{"arch": "dit", "model": "image diffusion model", "dataset": "microscope photos of single blood and bone marrow cells", "train_examples": 48542, "image_size": 32, "grayscale": true, "horizontal_flip": true, "conditioning": "none", "objective": "v", "cond_dim": 128, "norm": "layernorm_no_bias", "hidden_act": "relu", "mlp_ratio": 4, "head_dim": 64, "fused_qkv": false, "qk_norm": false, "inner_norm": false, "moe": "soft", "num_experts": 16, "moe_every": 2, "expert_mlp_ratio": 0.5, "slots_per_expert": 1, "shared_expert": false, "patch_size": [4, 4], "layers": 12, "width": 320, "positions": "learned", "optimizer": "soap", "beta2": 0.99, "learning_rate": 0.0013, "beta1": 0.95, "shampoo_beta": 0.95, "eps": 1e-08, "precondition_frequency": 32, "max_precond_dim": 512, "one_sided": true, "adamw_lr_other_params": 0.0022, "max_steps": 16300, "batch_size": 64, "epochs": 21.5, "lr_schedule": "wsd_sqrt", "decay_fraction": 0.4, "final_lr_fraction": 0.01, "warmup_steps": 810, "weight_decay": 0.1, "adamw_weight_decay_other_params": 0.01}
Rows from expert 15 of block 5, named by matrix and row number. Rows with one number belong to one neuron. Each number is 500 + 50 x the weight over its row's rms, rounded and kept within 0 to 999. All counts start at 0. Numbers have three digits each. After the name is the row's rms in percent of the matrix's.
# up: expert up (model.blocks.5.mlp.up, 16x160x320), inputs 160-319
# down: expert down (model.blocks.5.mlp.down, 16x320x160, transposed), outputs 160-319
up.52 144:467520480477431529537454577432555491552539436595480380518576561456543515494499517512583504463605519535535478465505592555505521461505481518558557526485542377549451423535454498518550564549527546602471477497448575508462510494487480529489461529446558522505529486532498511590518555511456464550482488540452539526477555489505435634518481477492502527610499650459525522572469476596529456498505520504611520486522547518529583504542533561464458549483441570520504473436530484488484520439557487
down.52 144:404425553625488486525453437468518474524509504554434455537484482492467512500506474491525449521447568512480499555469449492455521553425437454518433513433519439529460437517473553505416475476478523499463477477551487507440467494476574437479491563469569556520503523485579480498548508440477569448556433487537504564376498543568505480576482603466429530432464475467552492540453475490584502442494487531473477441467470535485596533557563517515519490531576507497502440503511543425582510534550552
up.53 024:364568495494533479446457489498463532507468509522457506557497567525515490530537492565448584513527585553499446529415473450577518498435482453547520557510464552599651525529551517494448474461381586467479483530458476533557449476425486384535454502504547553477450599549509544529493562505552561508411539458446465489608492555500502454536435420512538466569445571492528385492538509459434432556478427455517384443527495563463506498496440537419491568504512567436510453448483537549508430485512507
down.53 031:483554621469579520570412508440486628613481473542617512421475536508535560517456459510464478447562526531477501428471563503523538525432504521454507424413462543537501500514481548565492432474532501505403480561535511506553536551553456497510482444436470509538495558527457575551502513510469474463589479411384519547516479505551520558470511463542512456487495520476472479514461438498469486490443501550600440566517588539551534446475524552512473438542429491521530500448599537442551414511455553
up.54 140:451486601564372538484464516464506349537560470518422487524582520496598539451550480493690524374519525564462476479503469495445418529595464606544573470522511449497473481477492496495506425392489456526459585382492566508497446503534584568410392497428485512474531417511516555561507539443536489499516496461543547499499429454423449565532515517536536467558431523467455547620533534521627493452476529539517492468459534508517522453479488481402451504499397527454520387500497561476526484490507533
down.54 136:395507456463436512500498503491510514500491487450449543564504547499560493515494494492531595491465454456478433507476472486567497545452461517448482584515451398555491405524503462491469494407483478461348494597463395440441450475488507608498483536500570463438405591549511532411472437451547467503546586577567477482440477538477547480564520430443451445590502545429491483430494444312587475449546465473436358428615381504515498537463505482502461479567485490577503450519464498496564580502509597
up.55 028:385550511478489450434505506498427536451510544485449492570494538504565445489390382504472526493486516525484554488573437449477479490481427511507467545567566491563486504486454430539525489473411430520450493514408538517554489448472485483402371529377527448452458452494422487521358506470518541482573492382486511484584425552487485527441419471537466449559458422576484438451579490482571456502462491547469522435499504505469527528464479535516476583559542599439452527446501573453579544438446507
down.55 035:517485466576484591512540460473467450577516504504514550543516530440518577447524519534587486465424421369508484590457523535480508354536456490554492482554473478508488570544523486527529471504384462481432514499537526396554433460583406439471532404541522494497534581515480567530525515492562483474379456450538421481542399423549506457418549488540497448575464463542525486480532577509463487515494529511517479395497454437392466541461584388487535431547466592527545508530420526541490472528475539
up.56 027:442487533462429422537461580443428436464464462510477496451415556563509413449516439547524597480488550560511485421502501558507574418481475537469505520503518488537507437490523510537485460479413550519433545543491525542599451467444572533523478501424543634444467478440466546531466414486491457538531438494432579476628443532568434488500466411517477500487437472584461522493482521451513487415539556590417493459464527513393427445521473543480420578566535500471450474513487540585560528567573446
down.56 034:451459472484541544518468512530552484484500511571520399475432489456508500563511408436488530504519462445549540464571422490429542529580429487491476462447585516517426516450578496416450509486569434450515529415549471528466490469504544574444520557523483554534544431526472418603498478498496462524494508478569528540480459518367438536465478440466507545585468403485593422430562534511422517516507490445485413506488526457488520489510337599523483474508519487562403480498646474566499564573559561
up.57 133:460476476417527462518473490472441512487497530491460466377526509622467414439534538549590506509568520444624583506511465544458553449492501555508509503471398490572470408519470448491516528535411547564443521512462499568560583480394553507429476537474541624499490481477503498491521507507512526448504437541504477482523511518622576540472509501530466542546501560553496467531513508472503443430506542461484482508565513492476526444477557554539525529519508488393516442471554571577588548495480453
down.57 129:522425480467446555519518452568455452417466534539538510443397493525494500447554483580544399442429506500504531564408524499542562410478471544452566490586478460459468470455563529542462481481486356470466490435487513439575473524515457529491476516512502509578438416533491537485584456542469530510562463557482502528571550416621529528436532441551475523451388530551420566400414478478453524525452448480497377496402479499475522462493473490436559447564509474546473506447463405494482578493546418
up.58 038:473507507348526542500519543490481473529440504476510489502437545545475404579442495479557563383585494508567464475536462489412514491413493486504541484508483497549520492549544515545455424475505526525457524437467417575539514515446538507501501559545530488473402497490524508445474481538529411481519464436463542522579474570496489470499461394549471468530511424548440514443500513463440402465484509488478550503501522614510478361556475509540515646525523536542463442534514527642546480471522447
down.58 043:510497471588559555575517553380499460507538501435493530473522453479380529575488510533474491584501491492501424563514562501531560465483466460558604516449504520506517519469431578527518517515489477494534515500450534460478516554550501604503534506444491539465452492471516519479490531467536477444482564546501531507587406541508493513477538585497537482391501537404360520392468524474519467551490450404488437467532439653610528446629545559502429513512516481474507492492365459522517457446539511
up.59 029:450562527507469496507507517512491479451478446510399517535503467530548425501483430472512558528410562533476480517446500514469484378495490561496564488492497520505465582569517568540557482448465502512552408507429492545514483476495533510501447517503525596468430421468490540571431494410555459541570436538494448568522521474555480421595473371543445521632445492522461469545495458342551440521485518516524574467440590584432502441541485508512527602477553502465548519470552468559487484468481510
down.59 035:573576555539503498522495524570451538447400546470513475468502628510540578470594463468454569426471526556519449539477569488499514516529529450485469547577506429479485547437622440493407552567554508433548475519519527496503425469552469483473507545500420457423521459515529584504366503468501521522377545397537468527498492564567534445486606445405508523548497482463624488545530437573501482555488514557523533558513507503460481510433527426501542504474541534508479482449543556493492575515519561