A small image diffusion model, trained from scratch.
Model: 22.7M parameters, 32-pixel images, arch dit, norm layernorm_no_bias, activation relu, moe soft, num experts 16, patch size [4, 4], layers 12, width 320.
Training: soap at rate 0.0013, 16300 steps, batches of 64.
Data: trained on microscope photos of single blood and bone marrow cells, 48542 training examples, 21.5 epochs.
Rows from block 5 of a small image diffusion model, named by matrix and row number. Rows with one number within an expert belong to one neuron, the router's apart. Each number is 200 + 20 x the weight over its row's rms, rounded and kept within 0 to 999. All counts start at 0.
After each expert's rows are labels from the 100 images, of 14976 (inputs lightly noised), where the router gives the expert most weight on average: "strongest on" is what is common among them. Only what is clearly more common there than usual is listed. The data: microscope photos of single blood and bone marrow cells.
# router: slot weights (model.blocks.5.mlp.router.weight, 16x320, trained with AdamW), inputs 0-159
# up: expert up (model.blocks.5.mlp.up, 16x160x320), inputs 0-159
# down: expert down (model.blocks.5.mlp.down, 16x320x160, transposed), outputs 0-159

# expert 11
router.11,200,222,194,198,213,218,218,196,218,193,271,242,188,232,184,199,189,183,157,198,200,200,223,197,148,213,211,220,215,213,182,170,180,238,211,182,216,226,226,235,235,178,170,181,185,197,206,186,203,205,153,192,218,193,201,230,174,201,220,203,204,197,190,175,204,214,176,207,174,203,192,189,196,208,186,169,194,204,184,239,182,217,195,195,170,202,204,204,207,155,227,180,199,176,184,204,199,205,205,189,202,190,193,135,212,179,196,223,220,237,179,195,189,231,178,196,177,204,191,210,200,200,205,183,198,196,234,211,178,210,195,230,206,235,195,196,183,196,205,231,203,208,172,201,212,161,135,154,206,210,206,218,195,218,219,183,206,180,142,190
up.0,217,193,173,207,207,187,209,194,206,192,224,198,193,220,217,211,184,205,210,219,193,177,199,202,206,204,208,201,241,223,192,184,213,194,206,194,194,183,176,205,215,203,178,178,222,230,206,197,237,226,187,171,211,224,201,202,215,209,207,179,181,206,215,186,198,216,203,180,233,208,214,176,187,212,173,205,211,168,189,226,194,192,150,186,175,198,178,232,171,197,187,218,219,197,223,207,170,203,196,215,249,194,216,200,204,189,187,199,145,212,237,182,192,189,206,176,185,218,207,211,202,181,205,204,189,178,182,187,201,190,206,212,206,193,245,222,231,179,205,211,228,187,202,189,175,183,195,245,150,195,177,223,214,204,179,200,193,200,203,194
down.0,165,206,190,182,218,252,215,218,210,187,195,172,195,192,218,190,199,187,185,204,209,192,205,206,188,209,243,191,214,182,194,190,215,145,191,180,215,222,228,168,204,205,216,203,181,207,192,188,224,210,155,210,198,215,223,226,204,200,182,214,203,193,182,219,199,186,203,168,169,201,193,178,204,210,211,158,179,202,202,223,208,211,222,187,237,213,216,181,170,212,178,199,172,224,215,194,200,200,233,226,181,230,195,227,226,217,167,194,203,267,200,228,214,182,212,204,235,198,210,172,227,193,221,217,184,181,211,187,173,195,212,188,204,204,214,209,206,196,196,107,223,219,200,179,209,181,216,227,200,200,179,206,186,180,183,193,222,204,234,199
strongest on: cell type: erythroblast; cell type: artefact

# expert 9
router.9,219,186,195,188,200,212,205,202,192,189,203,251,198,195,199,218,189,195,173,203,194,186,221,203,164,203,197,171,190,228,191,166,177,234,222,205,178,174,181,234,213,207,133,175,186,199,191,200,153,204,180,203,212,241,223,211,177,226,243,200,224,203,202,185,190,217,197,188,230,199,192,177,192,205,219,220,198,165,192,201,186,217,206,199,214,151,241,228,205,199,201,202,224,198,180,208,202,178,212,187,179,176,177,186,163,186,197,201,240,217,192,163,211,190,193,202,185,180,198,210,214,228,176,247,184,167,211,202,191,204,158,202,202,257,204,199,171,191,166,204,205,198,188,188,202,189,217,182,215,209,210,206,195,190,208,203,201,180,213,206
up.0,215,202,222,218,203,209,190,200,180,203,208,206,204,251,216,181,178,198,251,181,216,197,205,180,190,183,194,200,211,183,236,210,184,190,172,211,207,170,158,185,210,194,186,180,232,222,192,189,195,150,181,209,239,206,206,218,185,137,220,198,186,202,202,190,212,190,162,204,191,187,194,195,212,222,192,209,200,195,190,217,206,218,203,206,216,189,197,185,176,214,179,207,202,190,220,159,203,198,200,208,220,259,209,229,211,200,207,201,187,215,222,227,215,189,188,180,207,216,208,184,181,196,219,208,184,177,214,206,206,177,211,229,207,206,142,203,240,165,199,169,187,200,199,223,207,239,221,190,198,179,198,213,204,187,204,192,212,175,191,196
down.0,205,154,238,210,215,198,173,198,182,173,175,196,193,152,168,222,155,216,200,191,210,199,175,214,194,196,171,184,236,234,220,203,193,190,201,177,183,215,224,174,180,215,209,134,201,235,202,212,194,241,196,174,205,201,217,227,199,194,189,196,218,230,239,200,175,206,225,199,184,204,199,177,207,214,175,186,198,189,220,210,206,200,133,195,158,212,193,210,203,188,164,170,167,148,201,184,195,219,187,219,200,229,193,184,197,200,208,175,198,185,203,198,194,188,177,191,219,184,213,188,188,187,218,174,196,176,201,215,194,188,203,153,212,222,226,189,162,223,215,197,185,173,208,214,178,222,168,214,237,195,190,229,231,196,221,195,210,207,190,186
strongest on: cell type: lymphocyte

# expert 0
router.0,186,188,179,201,201,148,200,195,174,189,132,236,205,204,217,197,195,191,198,197,208,196,192,183,201,174,170,192,202,226,210,167,219,218,206,205,166,230,206,162,179,253,179,172,205,205,189,202,218,200,185,203,202,179,221,191,204,210,187,202,195,203,199,208,197,232,141,217,241,200,183,199,201,184,200,234,192,208,180,193,213,215,206,197,263,219,192,206,207,200,213,178,194,196,204,190,119,162,223,227,247,181,185,207,205,191,214,173,195,182,207,191,191,172,200,207,210,220,200,209,175,201,202,171,185,193,153,166,204,189,213,218,187,201,186,208,223,186,212,205,196,208,182,200,194,200,232,195,195,160,200,196,194,206,228,171,174,230,183,206
up.0,187,239,222,216,213,225,181,195,206,246,228,179,197,204,199,184,189,224,214,206,180,173,190,172,235,235,217,209,198,165,194,204,191,190,203,216,226,198,202,241,215,191,216,227,249,181,214,202,182,197,191,201,210,228,209,195,195,196,184,180,204,218,242,199,202,215,209,153,160,200,209,214,193,206,205,158,226,183,210,197,213,191,216,229,166,188,188,204,213,204,212,210,222,182,194,193,211,214,228,208,151,246,200,154,222,233,196,198,224,222,208,203,220,212,198,193,187,162,214,209,201,226,215,223,212,204,213,215,186,228,162,169,200,202,226,203,194,197,190,198,210,217,209,191,192,189,163,226,215,205,169,187,218,223,181,205,199,189,234,219
down.0,231,222,183,228,189,215,233,201,200,178,245,228,227,188,223,203,189,188,216,208,233,193,200,194,213,212,201,195,184,192,240,210,198,160,198,197,242,218,205,213,195,196,188,190,211,177,193,192,222,231,163,184,207,202,212,164,190,192,192,170,232,218,225,226,188,235,189,198,200,233,193,191,210,223,170,200,163,229,188,199,205,205,223,191,184,235,237,207,189,217,165,207,204,189,230,166,230,202,157,176,215,184,205,185,194,215,198,232,217,166,200,183,180,222,200,193,219,194,213,212,210,202,223,203,255,176,204,181,201,199,182,192,169,205,203,210,197,213,208,190,196,199,197,187,180,228,232,218,212,192,168,196,206,205,236,194,181,204,176,184
strongest on: smear: peripheral blood; cell type: platelet

# expert 4
router.4,211,211,194,188,201,210,201,198,191,217,165,175,187,192,247,209,176,196,199,205,191,180,226,227,243,181,174,177,203,176,213,236,197,202,203,201,232,232,228,187,207,213,209,245,210,204,196,204,238,201,227,181,207,196,224,228,220,189,201,196,114,195,189,202,202,182,193,194,225,201,196,207,212,211,207,203,208,199,184,204,212,218,201,186,209,180,180,195,200,222,192,168,243,198,222,185,198,211,173,207,203,195,247,191,196,193,208,191,175,190,204,223,192,181,201,186,246,212,205,197,196,211,191,188,173,199,181,164,187,185,212,176,204,184,193,208,217,227,207,220,208,197,223,216,211,190,195,226,212,165,190,204,194,185,193,241,201,202,217,204
up.0,213,197,204,178,215,210,185,203,235,201,229,220,220,193,213,212,205,199,216,233,196,191,200,175,204,194,185,207,211,205,187,183,171,199,219,185,193,198,165,214,163,215,203,154,211,196,195,184,183,192,195,195,241,198,172,192,181,202,236,184,202,223,180,216,201,204,202,173,225,226,260,213,185,189,226,213,194,206,211,204,244,221,182,219,226,193,202,251,206,186,219,210,238,145,174,222,244,206,213,195,209,244,185,199,184,228,219,196,232,225,218,170,223,211,185,173,160,197,208,178,157,212,205,204,222,184,200,191,207,207,200,199,197,201,201,198,175,196,191,193,195,206,200,205,219,196,201,157,181,198,198,205,198,206,187,149,175,191,199,198
down.0,222,220,210,184,196,173,176,201,189,186,218,212,201,194,187,190,173,205,197,194,179,184,241,225,226,202,211,200,251,219,160,191,208,208,212,222,187,199,184,180,200,220,213,184,205,207,198,187,240,207,235,214,214,198,206,163,206,207,224,199,210,195,203,184,152,202,223,202,209,191,210,187,208,220,223,241,199,207,200,179,187,195,220,194,246,179,191,193,241,139,221,208,183,216,209,230,202,215,190,189,221,202,229,212,186,237,178,226,199,212,194,198,204,199,189,180,214,206,216,190,187,220,203,199,184,169,215,250,229,173,176,219,193,232,176,217,186,167,157,220,203,189,204,165,182,201,166,238,200,205,191,205,177,204,161,190,184,187,203,219
strongest on: cell type: artefact

# expert 14
router.14,205,156,208,215,206,233,205,191,226,214,200,212,203,228,214,188,189,221,235,200,199,215,195,189,170,190,221,196,196,211,144,222,176,213,194,216,210,164,184,252,224,218,190,176,197,191,175,192,181,232,170,164,211,193,213,188,203,183,230,193,162,221,191,193,208,203,231,225,230,194,195,191,190,204,236,212,191,192,196,196,202,219,234,181,185,167,215,180,198,209,180,236,200,179,190,221,247,181,182,177,205,219,227,185,209,194,207,192,197,232,219,199,223,194,221,212,219,192,186,208,218,230,195,256,175,198,237,232,213,212,163,165,214,199,148,198,214,177,166,212,197,196,215,190,195,193,231,177,204,184,179,200,206,193,209,208,202,185,223,192
up.0,185,190,223,193,209,179,218,207,190,186,170,193,202,202,200,194,212,202,218,211,197,200,169,221,183,198,184,201,187,205,187,178,216,215,173,193,192,214,217,215,209,168,192,219,227,184,193,182,207,192,205,201,201,159,194,174,228,202,185,206,201,208,188,199,194,187,221,196,159,200,197,226,237,176,132,188,186,213,183,215,194,184,216,206,176,192,188,179,192,195,219,158,171,218,207,189,163,225,210,188,228,213,183,203,180,230,183,198,167,156,161,192,196,193,196,187,198,209,197,198,174,178,206,180,225,196,154,200,197,193,227,179,230,193,187,177,189,213,235,200,230,186,180,204,182,220,161,202,194,220,181,186,220,195,193,178,194,209,148,200
down.0,162,169,215,228,198,204,224,157,202,176,195,190,190,184,221,157,160,200,184,202,218,224,178,206,215,178,250,211,213,191,192,203,182,161,181,182,185,214,218,194,171,219,191,196,202,208,222,181,170,199,213,212,230,186,187,229,211,205,244,191,172,211,195,198,203,216,207,203,205,205,187,186,211,170,210,214,177,201,196,222,220,212,211,202,197,213,183,168,228,194,197,231,198,164,190,206,229,219,204,197,165,192,205,204,229,190,178,214,227,242,200,194,190,188,179,205,223,207,206,223,204,178,220,178,184,221,207,213,181,218,159,240,172,174,181,227,174,196,239,213,183,202,198,162,220,212,202,172,200,191,198,225,175,236,208,236,193,197,199,178
strongest on: smear: peripheral blood

# expert 5
router.5,208,211,208,170,206,217,211,193,190,198,217,206,200,205,198,212,175,223,220,202,201,229,211,185,182,178,182,213,185,179,194,186,186,226,206,211,193,150,180,241,194,175,164,195,198,190,236,204,183,200,193,167,193,217,222,212,187,199,213,200,197,201,208,187,196,176,177,232,185,217,206,189,198,194,172,189,207,135,201,239,191,205,240,207,216,185,187,192,208,200,206,212,190,206,192,201,185,240,239,193,184,191,225,188,245,209,194,167,192,180,196,222,200,219,191,200,201,190,198,197,202,226,192,268,192,220,209,220,190,179,195,189,171,182,218,239,237,155,178,209,198,206,256,181,186,192,209,187,176,181,206,201,221,196,200,200,199,182,223,192
up.0,188,217,195,211,192,169,222,194,201,213,169,199,185,158,197,205,219,172,194,197,221,217,191,187,220,201,205,188,188,202,194,208,234,180,194,182,181,219,215,186,200,196,196,231,215,165,202,209,215,240,229,184,197,186,186,193,209,184,174,186,217,232,197,221,209,186,213,200,214,192,191,220,221,202,204,184,206,228,227,150,210,184,208,227,202,228,187,179,187,198,244,179,169,209,212,177,192,211,210,174,214,172,158,191,208,225,162,177,212,203,217,178,215,181,219,191,181,205,200,219,171,176,198,157,216,205,163,187,179,185,222,188,214,195,180,209,168,224,222,173,183,187,202,204,192,227,161,208,186,190,172,172,183,205,207,218,167,208,176,194
down.0,191,180,203,172,196,191,181,221,203,200,229,188,191,202,226,142,245,227,216,189,223,200,245,170,205,174,244,210,211,196,189,191,198,191,191,201,243,202,186,204,199,216,175,197,205,200,192,188,197,188,175,195,223,215,200,199,211,178,174,204,174,212,206,184,202,192,212,205,177,208,179,201,203,185,171,225,231,201,192,221,207,214,226,179,217,221,209,187,190,185,178,198,237,199,187,233,176,230,211,199,193,227,207,197,188,189,195,202,206,180,228,211,192,196,174,228,150,179,204,187,200,214,190,210,187,227,250,206,190,210,181,232,190,182,198,245,191,184,207,214,196,221,212,202,196,212,202,188,181,193,190,215,216,195,204,203,206,207,198,203
strongest on: smear: peripheral blood

# expert 8
router.8,205,233,196,206,186,172,201,203,173,194,145,221,191,197,186,237,218,190,169,194,203,200,177,179,184,212,196,219,201,235,203,250,172,201,226,191,137,173,236,251,205,199,153,187,212,206,175,187,170,170,177,228,213,233,233,214,186,228,213,191,210,185,200,187,215,177,192,216,231,208,205,182,226,217,169,233,199,171,187,172,221,230,167,204,208,180,238,202,208,209,195,224,182,206,211,194,167,247,254,203,210,199,207,169,193,199,218,182,210,195,186,207,214,193,228,206,228,223,206,204,220,193,209,224,197,218,203,171,247,195,189,201,199,215,162,199,221,227,206,204,180,195,210,205,180,215,208,168,205,180,227,200,225,178,205,195,205,225,210,188
up.0,196,196,204,194,171,185,219,216,217,221,208,200,190,168,197,206,213,203,234,197,182,193,208,196,231,189,184,192,180,176,208,134,179,175,205,174,194,190,211,176,180,179,194,237,202,187,211,198,217,202,230,154,175,175,199,208,219,172,153,183,232,205,195,205,232,199,202,178,194,224,188,194,206,172,208,143,204,231,185,198,196,190,246,207,235,183,185,173,218,191,197,206,187,191,191,226,211,200,185,203,197,230,174,220,200,218,207,213,196,171,165,197,220,193,192,189,175,184,209,179,206,219,214,157,203,207,158,165,193,197,215,183,192,144,240,168,173,191,223,184,205,213,206,199,222,154,149,207,212,217,213,209,156,196,192,225,179,196,194,208
down.0,188,184,180,211,222,242,204,193,216,202,237,207,160,200,196,199,195,197,190,218,193,218,197,201,220,213,190,187,191,208,179,170,185,193,234,189,205,238,180,188,168,192,214,182,189,216,221,174,185,192,147,210,189,225,214,176,184,216,227,196,197,208,223,195,203,176,155,217,198,214,199,242,204,211,184,207,188,211,170,210,223,242,193,210,212,200,204,165,236,197,189,180,215,214,179,211,152,198,209,218,180,159,205,190,199,203,211,227,193,261,211,189,211,235,212,205,201,202,241,157,209,217,148,186,230,248,192,187,191,201,222,197,218,235,180,182,221,198,216,202,176,158,199,193,215,248,211,207,191,180,230,179,223,176,198,160,188,220,204,183
strongest on: smear: peripheral blood

# expert 2
router.2,198,183,192,207,201,211,213,203,194,200,198,200,198,255,199,225,217,175,152,199,206,196,220,215,192,199,163,219,198,195,170,170,211,218,201,201,218,179,259,218,200,186,228,164,192,198,183,199,195,169,195,185,216,187,177,208,175,190,235,195,206,211,200,196,192,191,200,198,169,211,193,223,196,200,167,190,189,199,194,223,191,226,199,196,152,221,200,178,206,193,195,194,193,194,170,207,192,209,194,200,246,196,217,180,198,162,224,206,205,193,205,253,210,195,198,202,225,207,202,195,225,198,196,174,194,199,267,215,191,205,201,249,186,192,199,186,200,194,198,237,202,191,180,195,222,190,197,214,177,215,209,213,199,193,207,211,206,194,143,198
up.0,206,233,197,167,193,204,170,202,195,206,181,186,201,153,176,198,213,194,211,214,211,190,179,198,175,199,219,199,196,212,188,231,177,198,213,186,191,211,171,202,220,187,208,192,218,221,217,200,193,199,198,190,200,227,184,178,195,214,183,216,206,216,191,192,163,196,210,209,228,228,206,207,229,196,169,210,199,206,217,165,173,179,170,211,205,170,194,206,185,221,196,223,196,209,240,216,197,182,215,190,171,228,178,199,188,257,188,186,204,204,177,178,209,234,205,197,177,206,207,176,173,248,167,211,240,217,172,227,171,224,202,181,198,197,183,197,159,216,167,174,209,180,204,171,181,257,211,207,223,177,222,189,211,165,229,184,203,215,259,217
down.0,226,171,221,187,195,193,213,210,189,190,183,197,187,209,224,184,235,167,241,212,189,206,211,196,205,196,205,215,224,188,179,216,216,205,202,191,188,199,203,169,175,186,193,172,232,158,243,189,228,220,206,183,213,194,221,208,174,199,178,201,174,217,184,195,185,224,212,208,219,220,200,237,240,219,214,173,234,192,200,195,214,208,218,228,221,217,210,188,234,162,199,190,195,197,207,219,160,238,203,201,200,183,188,249,209,242,175,179,218,220,195,154,190,196,223,234,180,190,209,175,201,182,183,228,248,210,193,238,206,220,197,169,190,183,225,209,199,215,208,186,197,229,219,238,192,241,193,184,196,163,137,184,176,179,189,224,206,227,205,192
strongest on: cell type: lymphocyte

# expert 12
router.12,221,217,201,193,186,227,183,205,177,182,227,238,203,247,218,190,188,204,162,195,191,208,219,188,200,227,183,198,195,193,211,162,203,239,219,218,153,171,171,187,188,195,187,197,191,221,151,194,180,193,179,225,221,202,213,218,146,211,251,205,206,206,199,207,209,217,185,189,196,209,210,199,177,201,158,211,185,187,205,214,166,205,184,196,187,210,224,210,202,203,143,185,175,200,201,200,157,180,223,192,217,221,186,188,228,170,209,209,239,218,183,208,207,185,194,207,209,216,190,204,222,213,200,176,205,158,233,226,204,220,181,226,221,193,181,173,225,189,199,200,197,201,172,199,202,177,219,153,197,224,191,214,192,221,184,190,195,203,202,196
up.0,184,218,207,170,197,200,186,203,185,190,167,168,204,142,201,161,194,211,222,201,234,197,188,216,197,204,198,211,202,181,209,251,189,187,183,199,207,211,237,175,209,222,197,226,197,170,198,222,188,246,223,188,197,205,193,227,206,178,174,226,191,179,198,235,224,216,193,214,202,209,198,209,213,179,196,210,208,206,212,185,204,165,191,204,195,217,177,194,201,207,212,212,174,217,213,186,191,199,195,216,164,184,174,211,230,239,193,160,160,167,205,222,203,217,202,215,208,214,180,203,198,217,212,179,213,229,162,199,212,183,213,171,174,191,216,199,204,223,199,176,189,201,207,229,183,212,131,233,184,192,213,182,227,194,220,223,186,207,206,221
down.0,220,168,190,190,204,192,192,137,174,173,188,194,190,181,171,210,206,205,220,176,219,211,171,191,175,196,246,197,218,200,187,190,202,161,207,210,196,212,219,210,206,185,236,217,224,244,173,200,187,228,210,202,180,209,204,198,209,213,176,191,200,194,197,215,181,167,199,200,201,173,194,200,183,189,220,189,210,202,190,206,198,213,239,179,227,215,212,185,194,174,219,193,197,170,220,186,248,195,198,195,197,172,197,202,195,219,166,191,207,179,200,200,173,157,182,182,196,212,205,207,211,215,182,193,214,196,178,182,170,178,182,184,201,189,245,192,148,256,187,184,220,207,206,196,173,181,216,203,198,166,191,199,180,198,169,201,215,202,209,219
strongest on: cell type: promyelocyte

# expert 1
router.1,191,216,204,172,223,218,199,213,207,192,214,188,220,207,226,193,196,181,182,197,196,184,214,200,226,178,194,228,195,203,201,192,240,245,211,197,230,205,201,197,224,183,199,242,210,235,197,207,221,191,184,206,252,189,218,227,234,192,202,193,178,210,197,189,205,187,205,204,192,194,195,227,188,208,177,199,198,212,203,228,224,232,200,205,173,184,179,194,208,213,171,203,215,227,196,191,210,205,174,203,172,218,224,162,200,190,204,205,188,219,222,206,203,210,224,213,235,210,202,204,167,232,195,192,195,190,187,196,207,187,213,226,201,188,237,172,171,239,240,139,202,208,213,213,247,200,136,223,225,206,193,185,208,184,195,219,195,193,191,206
up.0,216,202,174,177,180,190,204,210,181,210,238,236,217,224,207,210,214,196,220,186,189,228,213,212,190,189,201,209,182,230,212,152,198,208,187,205,194,193,192,192,208,184,174,197,174,228,245,212,160,177,168,205,185,179,238,143,210,188,218,196,219,207,215,202,168,169,223,231,193,207,187,199,199,186,214,212,194,259,174,231,238,193,237,218,232,197,215,198,194,190,213,169,196,189,154,210,210,203,162,199,214,195,180,178,189,160,191,172,230,207,166,190,203,193,192,212,184,187,199,214,211,193,183,193,197,204,226,231,172,196,200,244,202,222,177,234,158,215,202,211,201,168,200,194,211,203,196,188,224,234,215,187,188,179,204,183,203,169,144,209
down.0,236,191,222,203,197,189,201,209,227,207,182,178,192,201,173,195,181,181,223,188,215,208,216,188,176,185,218,207,197,174,152,186,229,197,158,183,185,180,192,173,231,192,223,188,208,140,197,186,149,256,214,221,183,200,194,222,223,202,201,168,188,225,204,194,186,235,189,203,192,192,199,159,196,190,197,198,222,202,213,176,191,229,182,178,228,198,184,203,199,223,214,181,244,144,211,217,208,211,183,183,193,191,200,215,219,152,223,199,193,212,218,237,198,179,160,184,188,195,195,202,227,204,185,196,186,216,174,198,204,178,226,157,213,163,190,156,158,196,195,241,213,209,175,213,215,172,226,208,214,206,180,203,210,203,191,172,237,213,204,197
strongest on: cell type: artefact

# expert 6
router.6,235,138,199,175,231,176,216,204,199,201,222,204,198,219,206,191,199,139,211,198,197,154,194,171,194,196,209,176,227,196,193,190,233,209,211,191,257,198,188,199,217,203,187,201,226,210,197,196,208,222,177,200,248,208,194,189,198,208,210,200,214,195,197,189,206,213,183,220,203,200,205,219,176,193,188,208,192,210,212,205,215,249,206,194,206,198,190,203,203,192,160,191,205,236,182,206,193,197,211,207,170,228,193,190,217,199,210,208,196,242,200,188,195,206,202,228,203,209,184,187,149,226,200,200,192,182,230,211,200,195,210,239,197,200,203,168,211,238,231,91,194,227,197,209,256,229,192,202,168,152,211,186,207,154,210,178,199,186,209,197
up.0,193,189,215,194,198,212,208,229,205,222,247,199,224,224,236,184,237,197,215,175,217,190,215,221,171,198,202,177,225,192,207,199,195,218,202,201,207,206,175,197,245,155,187,192,195,187,201,187,166,202,199,205,190,210,207,203,206,199,185,219,234,208,224,178,212,180,189,205,157,201,216,190,234,192,166,178,206,196,180,257,204,180,200,194,195,183,207,178,199,219,209,169,194,183,168,196,211,246,188,210,188,212,198,215,201,166,190,219,179,193,183,193,196,182,189,217,169,193,169,212,219,222,212,191,167,209,217,195,201,209,195,228,218,267,235,210,161,217,202,199,218,207,185,191,202,186,186,198,202,227,200,225,182,205,171,187,224,187,205,200
down.0,236,236,210,212,205,158,214,198,193,186,195,219,177,195,197,219,165,180,198,193,226,217,174,249,180,156,220,178,205,201,170,205,220,189,230,194,201,189,227,142,205,212,225,177,175,203,176,205,187,201,172,180,229,204,223,215,201,183,200,221,196,201,186,190,172,193,204,195,214,195,181,198,221,218,174,206,236,198,191,230,224,212,172,214,201,240,181,185,200,189,169,189,235,162,182,182,194,171,189,176,216,188,180,201,161,208,224,207,218,144,190,193,199,194,239,174,193,181,214,236,195,172,189,204,230,175,218,217,191,160,196,191,194,180,199,210,160,208,187,242,184,201,198,225,185,180,215,206,192,196,226,198,211,184,215,172,180,222,156,196
strongest on: cell type: promyelocyte